From a checkpoint of a small contrastive audio-text model: waveform 16khz input, 35.4 epochs.
Rows from block 2 of the audio encoder, named by matrix and row number. Rows with one number belong to one attention dimension. Each number is 128 + 24 x the weight over its row's rms, rounded and kept within 0 to 255. All counts start at 0. Numbers have three digits each.
# v: attention value (encoder.blocks.2.attn.v.weight, 192x192), inputs 0-95
# proj: attention output (encoder.blocks.2.attn.proj.weight, 192x192, transposed), outputs 0-95
v.1:157127168134153106138115097114152133115141092112084167107117143143142125174132168139139121156097175130111137098189128160094094064159139089119162145138111152129137155096134130159137169104126114117112115125092140156113115099120109126132129090123123123121148144117116141135151142134106113136
v.2:078113099159109151135142163140059121132089142086118099093102131173142132111111092109124162121132075146147127162084168095134141177108120168147084142151093107102076101172134129120153141113114157129163136139125127105140122162136137143084140104126160117145141133143136102149122148148140159142
v.3:146107157119115116164140128103127147155134095063143132146092127126117153140114120134133105160122159178131104089144129166084116079133153126137131154109067134148077149130122123144148108129112156148145124136092136184106145123146142096122120095110175141149122134142095106111137131098106094122
v.4:096103156173129102132112117141093146125136118077092135110113152146164109158110145117126140143087131125100133149136157127110102108144148148152123157185092132108082132145147126161111166116154130136121123127119155094127096130138132128111131085130109105136148173123142143162134136192157135160
v.5:088125088134113167107137146139090123135104162153168118148144128134135099088140107082129146093147087115123117166080150075158138187091132159145091123132152116101139092153155136112104133132151149123148136126139115090141112139156149148109134154129118106107118123132151131150121124150179132143
v.6:118151120113110162133151154133123126145130146160180132163139123140114112085148106098125105110144109118120109096075130116151135160087126153136116126136144115112147096165121130102127109142145160113148127118141150143162166156152148131073103134112071151146100140138106110138124113149147135127
v.7:145125167125141122155115089116138125122142105095086160108119149145139119170130172147151114152110170134113144091170132147087088058144140110120151142150085149138113158103144138148135164125125098111126110111096168145115114109135124110127128067122117116141142148111134155141140139142123093151
v.8:129137134159139060151127099178119126090131106109097148121106104165139163119120131173066107152118124126153143116123129168107137130153144144134134155143114129108090120145127120145164125153119123145126119090158114143087134119144122158119155091113127149184161128094078117164148127153066164130
v.9:148107138123150097140110102113146139135145097117108145118122134099133154175102139157130139161101148170138132152172116139085116094164134097111149138102131134157133183104137134149136125132127118142094125143100112129089092088106109120187142113134179147094134127124154135109116158099108109126
v.10:112104105148105129134144133126069144158119120095153106169109113136108159073113080129094117143127110148147098132097168133119143157123135157153094148117096119114079109175140111118148085150128168166154135113111117135112143144161156110113153103129134137139132154143102092128135137128146121120
v.11:165128166104154111128102110105180154133158108145120157111149126087129111184131153137145127140123170153123129102159098151099097073145135074107167112105139137166163176078114127145111132116130115125095119155121138158132118094087104113172103129136141122117123129125138147108120148107111106128
v.12:146124124120138146119090120110180105104157133166123153143153131080127116171149172137130139105107156086124185130146090112122107092120128122098146115140162112157165157117114140144122137138133079089099122134152129123135094117124127123162107144144104153122127115140155147131133122128119115122
v.13:076114113165122096098121115156062157135133125128112117121124128116160121134116142114095120116097112130100123188105167116122117140145147136155115139159128119119092121141157114146104142133156144148129131114126114096101089120149141125121145119126125106134143161126144136137125149179146129161
v.14:147102152095128161148120141082115133157132108074105131128092145127143135176107132111156151152111151172141136117134119122087093078113133125110119133117073124158091161137127127148137133106114131125133132178088154161136115132110125107127096106114167126127115146174147124104119164123146102127
v.15:177134179111146089138128096126154164137152084127089139105131137101131136163114160152136103159102171164127114108167119168078113093161139072110174133112118145169139182085129132136126133120148133141089115133095149160110130087103112115160118102113140131113125135122117132108125163125109112134
v.16:103111065146146145147095113124087094117111143135164134159111126126124179110143089132063136138125097119176182171111136095129118153102126169148076132103147093102095112184134119145184095155090127129142146133127084125087101154154136150132143136142160167109144097147116115129140120119122128109
v.17:160131144099119136107153156109163155166147146144147125127169127092116092137119139119191127115153140157098073106138122131126151129134123091111147105090144157153180138088114134093073110101151138135118142149120146145161158114098131107151105169134120106098116122149141138093114140099147110114
v.18:110096122147121120143139149117084143148123133056109094110081126121141156130082081134126147168131119189142105163119157135100135124142147143143094147119063118142050136160121111142151108107118145168151136164101115134106124139117128110133140100125213132139142146158125116099120156111113131129
v.19:172123165113167092138108090104156135134148083138109164145148125103126132158136157152133109175113160149146146096179118161074097092132133076131166110080128150143147164084136126152134120136119144134098125135100140165109132084109101117160137112129136143098133130133115141118133143126122103115
v.20:068121126147150135132109099166069164115126125124151108144071115163129184131146085120067129120147110139165152148085134112129090133114143162133108115107143082124106135149152128137161103167133155114124128136127084131101130161159106166110111101102171173115176095092123112146102127126112113123
v.21:100092074130120182146117131099073109148106137083146115155090130124120166102105072123109165138112106155152143159093145094141116155107123182143053132106104100125064120204144115141177109136124137138169135162119105115109099169167144127125128115122183141137142136158142118126119131118145116124
v.22:138095139149097140152143124108115110153127127069113134105111124191148110121094163128169118136147136152095081104131157145124136098131162126140092159132094151092074114103160146132100156130127131102183120100088134128122133126171152109108151094127117107126139142082127169133133108121141083175
v.23:154101143108156101152107092133136138106142096152109186141140138108140139179140147160107133137086156121147154140166106132098079073126122114123154140123162132123154163104153135156117155149113104111077107124128136151104089108120101144164131123146123139083143126101152146128140155124127109142
v.24:161125175116132092126148093126150175155145090129100138126135120094129131157108151138135100168095157167125093111168141171079123081163138073126163133101112140152128172092135121135092125129163133150098115139097147154093124082115122104149133115120144126105127148123119132113123164113125098127
v.25:155113158095138104124125111136147161134146106169115153115164126080127115154136164136140105126122148141119113133168096146118124097140128082112152119100160155141177178067143136129078125131157123123082117139124141141123113076105117124173114158134117122093121115090146142112109157106126118121
v.26:157124143126121112165148128127138136119116098099146105130105113160102174093115106163114106163151132157138114089136123172113144103134148110122141144099108136129107132119096125109154105152094139152162129117118119200121183138131129125124132126111167156153124110114091112117131131073076118108
v.27:179114154136099116150173143122132140162118127082133111130127134165134124105116146135169104141152135171070067090153146169126167085155127100135139149119095170108104126096126120106103138130127141143143113090106131160117173126151153117125145125128128103129131132094119146124136117073119099144
v.28:091136094150104155101135164142100110132111163116141105107140125149150104073125122091138142094142091100110119156086158080169150173123123177134105130173122123112114095159136125107120149117150125104144132126146130058145125159140141132100140145130100108147138126113148136148125122164159137150
v.29:140181128144132124101142129160179110103136142160135127109167124152110107115140153135127129088149121054107114103115109123168172166142122119110156112157170129130184101110110133091093158117140105114117118095182119108159145131105121154120136140127082140136113096100122139139119097135084156103
v.30:094142084139128177117123154126108086094118174145141128116139146150138113109155120099123169089135100074126171145086116076181123159087118179120100119161135114100133086172122140127137148111105127093153131129150117083151113166137128148099108147124090125145126122134139131143134092166145134125
v.31:108161119150100159120132163151128106111107179134151091098138128180121117105138113119130145095165107093113127130087124110179161166131121163104115128170147124111146091135095140104113151120124112103153121111166118099170160153137148160093121157116093128159111111107135115157120099139100153117
v.32:157101174131138098160129097117130150162140076103129138162117115117121149117115141146122083175108166163130098096174144165070130080148157090149148154099095154132108155110155122138132107162152150147110107112097142175086140100149142105129148109117144151112135142121097124133151141107125086125
v.33:123123103120135174138085113105169083128155126151132134159123126110117141143151134144106136124092151080134189124142100103118117127130122139114100107137146105169138141170124134167150129153135075107114130143123131123110089133158139104144130122137077150134127131155122125129136103142117128129
v.34:119116096136096134141134159152111129137121161140171079145126115145098165070128078136092127120149095133128123164104138105162185178138128146128093126119151118126107106157117128099133090156131129156154136103129075112113132157170164150141157155121139163134124108108118119124120112096114135113
v.35:139119127123147104123095117096160117124145113123109140122143145080148122179120148141151149138107157137128168153171106136103105086127122103135137116110123128162134164108126123152129122131113099129107139151124122127090084107100103107192139129144173142109130118151149145098119129117112108119
v.36:091108126138113126118129136126081154154133149132120131118123144103165098143115114090138150126099120150101109155100161087114110150118131139145099133167113120110121134146158127136099165110163147120113128156107154083145102129123146127116124118135113086103142166138171136147124154185201125148
v.37:143119144094116156153152159111136148133121130116145103124109131145096152130109099127135152134171123170142101099114102149126133124124133111109124120087126128145135145108088130105136110111100147143151137167110126188172176137104131133135081145102173128143092111140113107089097149071107132105
v.38:141103127131144080160110081120123145138141102142131159161124131111129147117124143164087104148087144133140152138164133137095104093126134113153126138099151123113110151134173125148143112165136112125095111096113111146061095100169137127162159125140129150096139138107119141139156148117127093134
v.39:153153155098137136112128144145179119093121141160131123091148123145113106144138138135158140118166125119121132094117077142157138128127127104088156119127148140140182134067082152102116154098107115111125124135150142141188160125074110153136093164121123128144109104102134143122105121095094146102
v.40:105089131176130065144132102159061154140138122109105136131106134150165142117105127138056106144118128141130097160117151155121126139157151146160123144140131125106081134142147109148117128134156164146143122103126109132096124131168139145112162086102130106128155140106107118158139148177108142145
v.41:159110177109131125154132102108152149152149076105120158139119127116125131157115167136142092160102174161132091076167129172078092065127145088128149143105101149146120172104135125146122122139133136140117119128094153187118149088128128101129115113122140129128118153126114139120145138110120094127
v.42:105131118156120090102133135166100135090111147140106108071132114134142137114126123141113145110134098095114136196110135119156174167164128145123136138182140123115103106126126132109116155118143127136127120101149094084123102145134126163143147135144133139126150121076149125127133133141113165131
v.43:148117125139101147142164157109118124163104135062141081118114134160124149104093120115167150145159106181103095112155145137115149121131146138126102143101090154142075136132128106116139122121103141147170129145105107150102150138131148125134137129128205090132119114129132129082138135075126094130
v.44:108124081132106154123140163141110111119107173155172102141135115138104141081145084131107151103157082108137130163087132092190171189111113158123081109130172111114135098159110138095129106139131121125155138125149096100152131168145148152124130171121116153137123109125123120127123100117130148115
v.45:179140166110152121142109091135198104108146099162110162128156124113129121154158167152130092119126159091135137088170095165113114076130132083110174116116154141146177154095106132147128122138119103108097111104130144176118132108132126116153119125132098139128123119109119135141138113118089109128
v.46:083099083152121118122121136118067126138115138070096110099103139118149134124097094114128167136102102158146127192117172093126129156131119165143084139127089108119066127172162120134160128101131141160140149154118111083108080141129125121129149092143175116122146153164147127123135162144164141145
v.47:090131080137125139112108125152111110119114160147146131159156134115135127094146119114094134108118107087138149176108127082156137181113114172149091116144161103109121109173156118134130130153140110119114136110161100075101085141166139145124157147150108149115140125122152138155129116163147129132
v.48:138102120085108177163100163114138087134090150118097123101097139162097113125097114148140134164129125146128163092131122142119142165096173151127152157087136130104110134104102131101145106140095129145157130112106146121123107142133141198142144132078159115159125141135132191139122102097129170140
v.49:141082091098157135140136190153122138094070119162122154103167131118088117124140084145123148174141119144115180113129152148109156147108145113117124152140137136110101120131070117098129125111121144117177109120092124113150143165138139176116137143107152092165139094111104119109145129109144135136
v.50:128142147139181085146155110131087137142166143100165121122126137135125132093122115105136159107156119117095137114096151090133149128134104108094093114161129130084126103111199145104128156145129084101099132115132128140120114137112162086126121135150104169106156146163106113134121155143123090109
v.51:099154110103098141119117123129117115157108150126125126135104133153129128082110091133097125160129124139112093094125159184122111168108166140153138150101111110127152134144104131145108115126132155182157149097125103103118131102114115171117145117067153164119133128153105164140080119121099155142
v.52:122137097112078159095120142152151139098099099161126146141166122117133111142167114138106106159119114155138104163145134188113114143119154137167141151104122135162137135151053121157125112110130166127186118150123109113147167123139112183102126131117156084151120096105130099120117130132147133147
v.53:114157164160088117124151092107117112160195152099147091144085131144147142111114158114142135070130143112128094153097101084174138126154101129119119083134127121103144132124175125148122137125128092130089167125141126143082117105134121113140115136169081171116124163167163123160144123120128106136
v.54:103128109100120142100106117125144116132074124151097168129145105143131131135141104132105096178126135157147107106146155186093080145092183134155140166095122132145144125144103137134127113110118172148159106117131112108158142105132110153115145109079182104151125104104125133131088134143125150131
v.55:103156099091036181100112129147130110130126127137103119134136130117145112131156114144073084147108127151148090160157112194147123153130151170171154144111120140152125141151105126147126124113136155125179137119127104116117162110118104171106129113125136072167116089119152137145091131125137157148
v.56:110152124145122143100091106108145123115121130138130152154136096151153128147135133122103107152132121152147100126155137180102072116112158138165151152090115115174144138143097143141134118130116174152142124124158100108142124100117101115133144102092170119101136104091128137103107135146120155113
v.57:135124085125160127129110153133136131109101109151116152125147102137139130142132108126109127179124101141134170105155166184107090118119143119159155177109130132145140143138081130128120140121120170142161113137122118101168128164130114144093144108075184099113149089094101120097129145131110166134
v.58:123122157127093117131145106146117122127171145113161101134124136113116133131143138152152135067131140104135096166104087071157171130150095134099117089153122115115124112109184144127129145131125089104084127127136132142105143108129131095149112135177081133143116146144166106131119134130137104114
v.59:131129158143154135147098091090135107148148167099135119132074096155112151143094148126157129110132141121148128107127116090142100105134124138103153125112137113137130142125165142116143138151114116147066113120145147129115102109135124091163140106103129152085095151108129170135123133135086150099
v.60:112130104081117161112100124150140111132065128144127163135143121137098119112127077157109112160123137133144109090125138204087115153104165131148128166098130108149136113138091137126133120128133164177164097100127116098149147114109114157127137119064179124145101120116110152138093120126114153123
v.61:161073108082135158169109172140145094111084147140112129088115133131062129118115104162156144159135135137142174109123107125140160158120144149107134144119152116114102112109103126079146131125097100143131105098105152122135117163138154176155136137096139108161097140124103171139128107085116162122
v.62:102183135150095144066116102150108147162175143120157124161120122130162111129148129116080093111114114126127036172128119147159079166136125148159136126124127134198159116168142144146119124125163127132111174108150108133116153119114112117090132141148123140100128112121130097119117134154110145127
v.63:115151149155107139102117092071143101167174141082095110130074109183158139142123169106123125116123146133137113094144099115126087130134156152134149127126102149101127143125167143129144107145113104119138147109160126135102074117135113132155138120122123154124144150127136190150120125136140134135
v.64:128124093088078152107134161177132134099098110155120143126186134112122098140180101156098103144118106145151128170137138182119154153119147147150124139126111131143128115129072127147129129098124167107181102149122105119148172133113121173103128136134136062173107083114131099119102141132168136134
v.65:127143128152068111119162131152126142143160112122139102140133148113175127135155149111118102113134116117105100191109136115154148134158108121150119103137126149113134139141114108160117116109144113124139174147133121142114165127136132159099110155183083136129146123163148088152154102130164097156
v.66:118133095090129155118097136154143121113077106161112153128167100122096107134152093158109108162117107153159133116151142185087108131103161138143131157110124128165120127130081132122124133129122171126166091136134104109179149131116113146116133114095172080145118088090118132096099151123129161121
v.67:162088146138139141162116151121137114111141155121132121128124119117108136159128155146167127094130134114142164141125066069144149106146090152111129085115145124140103133102134130101143117128092109104079115142125172153108125147152129116170135130164111104136088136098142127133156110132129121109
v.68:118116103066075158115124159183130113110093120157123138126173150103100102097158083166096104137119122149134110151123149181113156177111147143150115138116135129142130113138088131140130127105144149140180112123107111120148182120109125181111132145122139087179112108127117109144092122121142147134
proj.1:142115112176136121114150155135150150120125148146148094154057115137124131128121100134152143147114114159151144131095113100183149125117122161189112110149135110093129119150109081176110092128111124126129144145119153122135144120110118154136119147146149146155086117109155152111106122110089114135
proj.2:121115140094122125113148122097108098139153114142138156127201111123108111116141171112121112119151127117106097126176141157111129131123142126087157106107143119150113139140123131051113171149137135157128130132132092149106109137138099111147119142147125127122123115144122099124124137117162104093
proj.3:121151103120119108119158121091113111087142159136132164141102154132133133105102092152123146128106091111118171124136156135207158137139153098181111163157167093126117125132146104163129178125132166117125163124083142111118163114081134135141156153132123089148160095110111144125132125129115113099
proj.4:152080103172135110118173142093157162100158132153179082154143064144111110129147158135133090140148104164136122126130122127168152128114126195160102071116143124114132100147136093103076121156115125146138148129133112139119126121111072134134117137151138171169092097125152098084092131108105114130
proj.5:118133147114126140132131118118114118140127106111148140140195115111142112120152168121115122105154136110109109115150126150066113118124128121076142123106109147147136142114130136075133139140148137130114113118150107142113122141156128095114132108120111132107154129148117083124149135149153141124
proj.6:132137127108120138137143118086114098149147143099166153126165138106167109118112149140123115107146121085105121099130135150109134128152135090091139159099142139149124182103150139098132181171139132119105139117158118130117117129115159090132149133111112127096182135141116128108149144177133151114
proj.7:150110109178133123122166141124151157110132153143168097158066104134127126127125105143146128149113105162129137132102119116187151130124135166189115110145138114100138119144117076164098104144116139124128143141112159135125145117087112151141116145156152143156095106117153147104097129114094127127
proj.8:169114108110115129120145129120124140120153118144102105096149093170098137138125151157146126146139093170131114138129154149141134165144138159115131093099159138136128140116133160085068159146107128184140187134120090143150132100094089156152112144105146133140144140126131167117090118105121122128
proj.9:113124124150136117128115139161136164087095119152086114137093131136101139126146089130122154149107126166152168154125133110152131130108117159169102123165104121108136069135123121174138078086125129129156111131089132114147153136139113166110123122128133115149098118109140132151124115090122117143
proj.10:123142119080105128126152117087099128101140112133133159123191132132112126107131150173114118123127116108118156122162154162122142148137147099104130141110148125154119146094157151075130181142140148133109151106111105141113153114110123130147145137101109102147176119142101111142139125136152134108
proj.11:120121121165142121133108134153149138108104146140111116144069139122137133125127085115134145147109124143141156132099127093163126109120120152180099143166110121100133092151116115206145087108122125111148111135105154099139132136132149139109126116135132129131106115109149142134124131119107117152
proj.12:132134138176126104153131122178137172138112133120126090116058135145146123154111122094124102120122147163153107142111086116146129108115086156140124132124110131110163116113136123177109069092130117130133103120163167124145122128123101153104127124147147158115100138113147145112129124108108155168
proj.13:150091121142133123115146137121161141089135095146155109163194073145101122119179160139136111137163121156149145124133149131094121108100117176121104078105112143119133098134161133092095094138130143148150143118119105131120135120133095116111126095124113162175117093138132077111104117118122113133
proj.14:102130120156127086128161125112127120104134161141150148158097150110134106097111106098113118120113124128117138134158125135215156103118132131187117150166145095107120102162131079176124136125152151118132108135101149115112127140125113135128148158179137115134106084108134133106117136101126095112
proj.15:130104104171142132120121154136155149087105146144106118141080126129120132121137077147134157155103117148150173140101138098165132131118126163188087137166118115105121097137121107180150095113110123110155131131096143101143142139118138146113125122127127120159103117111153145139123125123104123133
proj.16:119185159087089092133149106158079145131135093123117143113157141153108120128118165113110108107142140158142125137172121160115131116128104105074172128098132125142154133088157151095068134095162153178112129111139097160136156106128079167132130147115141123108160135130087129147139120089143128143
proj.17:101128121131140155131081128124147118135090140118112146142095158096149140120135090132120157128106148077115155123106125103118105113132144092160101170159110128129109118147120121188205114132132109069123090129103151102124119162155196085118135098115102105124118127145132135139152131171129128127
proj.18:101124128083111104119138117100108101083132127156102174134173136134085127112138136122109130123129135121124146149195156156166134123121154119141124119147152102146099078152130145095138185118134157146145125125077099125116134135127093131145130136147120103160113093119112108147124120081161087091
proj.19:124142113161128123122126140144138159109099136142125107153065134128126130112126090144136150149098120148146182124096135097167133114125122141177098146157118126097138110127131110206128083117135132111133124120095145117132161119125150158128130134116133118148133116119138159139126125124102114159
proj.20:137158146098106073125122111129107112113145117127125145123192128139134116164134154111143139123146098145158129103162161155111119121142134119085169123114109136142141124104131137089066154118139158182160138124131099139135152098138114144108153132125133125088175129100087109171119126104143121122
proj.21:113162152084095091139163108126084125114139112127142156136173141123115119117122160104105108100143138141125119135202130177131136118128119110094156118110140115146138120121145141078085167113164165159110118111135115150116141118127076146132130144143138126115139114126096104131138123085155116111
proj.22:132141125145147171083133143096140121135168159126165130155104102121151155125155086166148166129124085120079153110100133129153149173133152118172141101136139119133135128164112093124125157151104163092098181142094156140121148104113131122142107163132142105150109107123103120098112138160107127075
proj.23:135121118172131113135143139160143185099118114141121081138085113137114119126139103137125126150133120177162161151114108113162151130113094165161115129142110132101153091119146107169102054104129120141140123129116135114148146128133099164103138131129139136142110118116158136102121117095106148157
proj.24:128099098152142141128120146122154156070100136146114118155102119122116138113154081170129156157103114139138187139105148103152125132124136158193077135166114126113118085134128117174162099123113128099154130127085141101144153144117149131117133107111115110168120111117147130136122121125117130137
proj.25:127102114157152145133095137150164153094098128131104112145096126116130138127158083151132156150120133142142175141093137090119113123119118150167091139162086143109134083135126126182163065115121119106147104134097141099145135154143162121100123098109113120144117120127151126132132129135121135148
proj.26:125163125085119139117112126112108085127148155121089174092117169135128153129097088150131163122114111101120148123135160126159133161164152070128142167146158110146116141123132139135144191119120148125123165132091125112136142112102154139151143152109122077117172130117100165150140124138123129087
proj.27:115125115123146176103114131097132110125140140125127152129110133111136154130136069171128181134105104084099158125096137130139147175151170090159117147158131124142110135143116110134189162139104137082112158144081154109133145113116170104139140131121117083148134126119117132125134126172128137087
proj.28:136105136113138150123134123109125111152142116117154143130185106116129118145148174114132112114156134107101081119141119158074112130121142128087150100096125143153127147132113142051129155151122126132122130130160112152109099129130118095138106115141125147118109137146128093128123140146154133106
proj.29:149103141122155169132079147140143104186119134119090126086129120125141147165117135115155143139138136107134086126098123134064100148137130136077138116104118152142123180119097154093148134133082093119145136129167126121143092140136160116128094110120127140099121173133151147147136128166123157125
proj.30:133144158118115112139150115138109110183152117106162128116147125126138117141110177081126094100160151126118064121149104152102131109128110113071176114088134133138139170133130121084085141133153123158099118131180121160113106120136104117133124139154147158090117141143122122104123136122138131128
proj.31:138128141105136146125108126116122080183157141101125151085156133126151133154108152103141116110151139103111065118134115132088120146136129106081162122103141128155120165135113144070130174134108110135119140139177125130126087135131130099136119132138128141091122153138119122124139139155135141094
proj.32:132135093145134137116142140105133160079114141141126131150095128132122134113136092184134160146100093136136197128108147124170135146132140129190097148156133120119133112102145115164139123123112157104134158115084138112135174117090136147134141125102118098159156100123129141129135117138107140124
proj.33:140154122154103086148160126170112170135126134111147109109073131163145123137098144106115080115115135182153105138120081126162146122113094143138129128105141118115166145093151098145091106102132126143119129106189168154144144117102076171113135158146159162128107161118125152123121118107117152158
proj.34:123155138073121144125097123136098109136139108108089174082177151138120141140136135141119135107140134116125124135151136142073113160133126083076151138101125131166131137099144162069148166102120132134120145118141110142132141126135121127122138122096107108112154150143090111162153114141149151099
proj.35:110146135159124096135124119176132162116105115148109104140069137144111132132129116098118122131115140158153142147123116112161126098106112145165112124143118126106145091137133123200119072086145132131143104123106141130139144110139107164112126121145139130136097115111133138137119115087114103171
proj.36:120087119172148133122154147092147162092115111145173107176175086109122092099169161123116110134149120139137139129151117122125139107094110192141107102138108130124126083138136103095131093144136124126135104129130114120108124152154090114111123111145114156153093090132160062097131143129131129133
proj.37:104147135087124124132092117113114050134142169122095188111136183098144139112104086110118157112118134081112139116154153111149129131143146066122141175162144098134101123158114136150165184126141133115126115138108133098123103149151175105129151142133116091102149128116104145152157140140141105088
proj.38:131144113152125120124145133151126199093114098138118094135099113152107138125146110168126140144119115176161179145111119125143143146121107143159116128131114140116157100092162115155101072100133141132126141113103130136148180102121098171120143126103130121154142118128129133120125106105109147158
proj.39:134126141127144152134075135142146070174126163114099144105100150110153136145108099092142142127126145099113091119113133098108103123141131117113143144149116128128116135156094137154167133134109106113139107153136144108137079160152186105127112124138124123085116143122134156138140144154121131113
proj.40:147106109126119120106145133100134139076164105151136114154192076146105125107172153163137140147163087157149167123131156137136136142121121159122110097111131134118121111125160154088090133141127147167135162124112085122123145116133087126129140124110118150165142110132126102106105114113125111132
proj.41:133128099158134130124140135102147141091125162137145120160075136117144131110124085159135151143099098129125182125101140115189142132140139136203094155166137116109130116137132101191131124137123151100131141130092151099129147120099148132133145136125129110149143100107139150113123131135100127129
proj.42:144085140116148151111107138158146117128141087139091125101192093148080143157166142132143123142162150154138102148136138130052110148113120158080134078104113144143123106138121156047131104110095104155159138137136101137138108134141099120114107105127118144146097143135133090148115118111151131115
proj.43:088152146094139154101117127102113082125125145112099191114124169114113150133107090126130164106097134079118126124152139142144126136170165065144143149156137111153089113168106140112154192094137157097123139151079149129116136104127139121157129128147123082140123115120099111158127141133140114073
proj.44:124148153076118136138102113139103105161138107103112156088178144125132135143129151115116117101146151108116097124152122142064110142142121087056158132094123138163134147105134161071131158123136118140113123118161108145130116138147131112127128123106118124094151157147094113147151127141150145110
proj.45:150138115162126126137120128155145148138125148121132101129041139137153132146111091128144132146110124157137143136068113093157132128141119135165117152140124138103154140118129105200122091122115123117128134132136164120150134110105155145120129135118147140121134143117142179125117125135095144150
proj.46:115113136107118108115151126121120152098122088158133127151187100129075121112158170120115104125142145146129125145193135161119128120100130154127131081119133117138112091146127135078106120120149135150131111122106097150111135135142069137136108125147130131168088104135130086129116116074162091123
proj.47:137136149129125125137144126150113170133123082122129103117172102147115120136150177124124104118150141164143107138143112154075118128114098150073144100086111158140158133086151156070093102114140128152126123112161106155140141115134080144109118114117129153123136142142127101123129117115139152157
proj.48:115135128132147139116135098139080146130154109128133146084129172114128101138129141095125118110152136068111113149142103095137138126146136058152139164121149143165130126122146079085127107109158107115090108136148084152101129123132105079139118172160119099122107133142158101135135155144157116101
proj.49:156115146081130109144130114136092147107140150131118159091110174113139109136083112114123115129140143098153108149148160091140142135114086106115127170100145100142103141116170156079128149120119115129096146112184140134126126113083137125137120138126129135122129133142165139153137182139127133068
proj.50:125133125113130116129134144136118133143145110122146124126102092134111141143104117127130142159143117171131098126126123155139153120119127160099160099155084101144118093138143115127106144159115146169119110117085112139137144133150125145141135116131170163101118088108134142116120143094084145129
proj.51:099146141160114134144161098112103153147158132111164132130112166115138114133129135106135134096154141095122143141136062171149142118135136095153145144117150116137146185150116085108097111111150128118083129140179116138100115121138096090134118165162133129123105136130128134104128102116128134145
proj.52:148128132136106129145129120111147117123112179110133137146122159115167107116120126144137112095113154101146155113127132110124100128126106107140102154084172135100137188126120159134129136119138113098123170123204163114117100129085147115118141140110097126140160168155124143130132111159134133128
proj.53:099128123134129136125097123106159093147128139119147127160143082130148149141153138131142146142131100161110138100107111148118110110141164160120145086164088139122139074136097127172133159171127149150153085140077125118144122143176153125113123111117139132102133110104098122107114101132119142165
proj.54:139138133145112134139161122141118152132134111117137111128125169124114115114123130129115113099129160093134133141138108144125138142126110091142115159094169133124133212138130112102111086096151109101099157132175133136102124105103101117134138153149110125146121161148142136126118114120150113133
proj.55:116126131166121143135130108126143123150119162114130133141144149110169112130165125130130128099121131100125155119102106126099104129123113118138116137094144144095157187128106121135130097121143102098126138149200147116117111135120139102112123139122103123132153178147126135125142109163144129148
proj.56:117142125164115135136165133145126148128123108123135102149123148125108121108131134130125129102121163110132144130143091149134137131126118095168106128107160137111144194144102111130120077082150113099122167144153127126113121120113079118122141148143099129154109156137116117126124085097154107162
proj.57:125142144131117121128162124138092150112138128127125134131109165115106113109111123131129125106142169092140144147153114118149143142120099084158126146103163112121122180135133142096127091071140115118102184131187123131116117119090084118131130162138089126158105149151126122150143111105151113108
proj.58:128124119127134124131093138142155105136103133131117123126139092146151139143146116120115139162111088176126119108098151123109117112129138182103124107159082135114137078120124114174133140167115133139168085128077137112148142145165173150108125092105159138101153115106126138126126144144099135156
proj.59:111141098166142127121151152168112164108129066143112092125139126136096123119149136098109133139130121133110117139141097142150158123135140122168111118155113147133137099129111071142141058087127127118148107136069099122123144123182062142116135134157130118153089117100136080127135117094148107166
proj.60:137142133151119124138156119142104175129140115127138116110112176121128107126124125103114119104131154090132124152134100149138149127123113105142120171108163122133136201142139089113101093092141117093094139123174130140090135104120103120139131154157135120143118140135156142121123136127130117134
proj.61:123104129111157121132126128152087171102134107139108145073135165114129095139117117081104115136138126092130096159133140093133151122128109110120123175137122117169104097124167085088133111119137105117108082112135103133117144129149128117124108131153149109125115117125188112140139202152133118095
proj.62:087124125182097142148125152094173138141106152113159123176131090113139120114156113146117164121109128154147168128103090173125103115126143175135096115147113109114135167134093114161121116139108122124166145128157103107134107161148132111139124112097134157130137156127120142105142080136088149183
proj.63:108118118162147158112143127136139123153137071123146116138165113118093135122166154132135116108140139113096126130149092159105126141135158092162141093125128162148148127128102118105140085114153121121125127157101107138128110132139073099127131133152089111130099136135113077101119086105176126142
proj.64:152127136122109125143121123133137105135102184110122139120113153126171109124112112142128121112115139112154137112109154089109107126116090124104109155082149124095131183118142135128124137143141096113120153119203159118128118141087177121121134133097115144125181172162145164147136142175111134121
proj.65:125120132110114143131092117068166070141125189113148154160129102128171138138132140160157141129124103142129156096109137120114080117136156149111136107128119129123128101110108167154134205185120148150144126126136133121146104156116187109126120111092119138107163130139102144124125110169113155124
proj.66:150141128137120127133154132162109158120120124122110117109116173120126108118120107124110117111118162099146131145132128118126140141124086095137104169090158126114133198126145118110117076076138101091110165126180144128105132117096110130132139151132111125152134162150149139148140139130134116122
proj.67:132115102121149113122096151155129126095101110155091119107143106146125135130138139112130122156102108145115109120116161066123123121142136151131098114162103152128120036113133116159171133140116122126173089123071107119143148131156145156113134100116137113134140115113145097159133162148136106137
proj.68:140131134125115122146116109116119135140116181115134142111109160126186107143119114121127125117121126106145132121098135116119118114122102135098122166095143115112133181122154111127106144151132107106103123114203148128112126132112184118133127139113145141114173154147163172136131158177095139129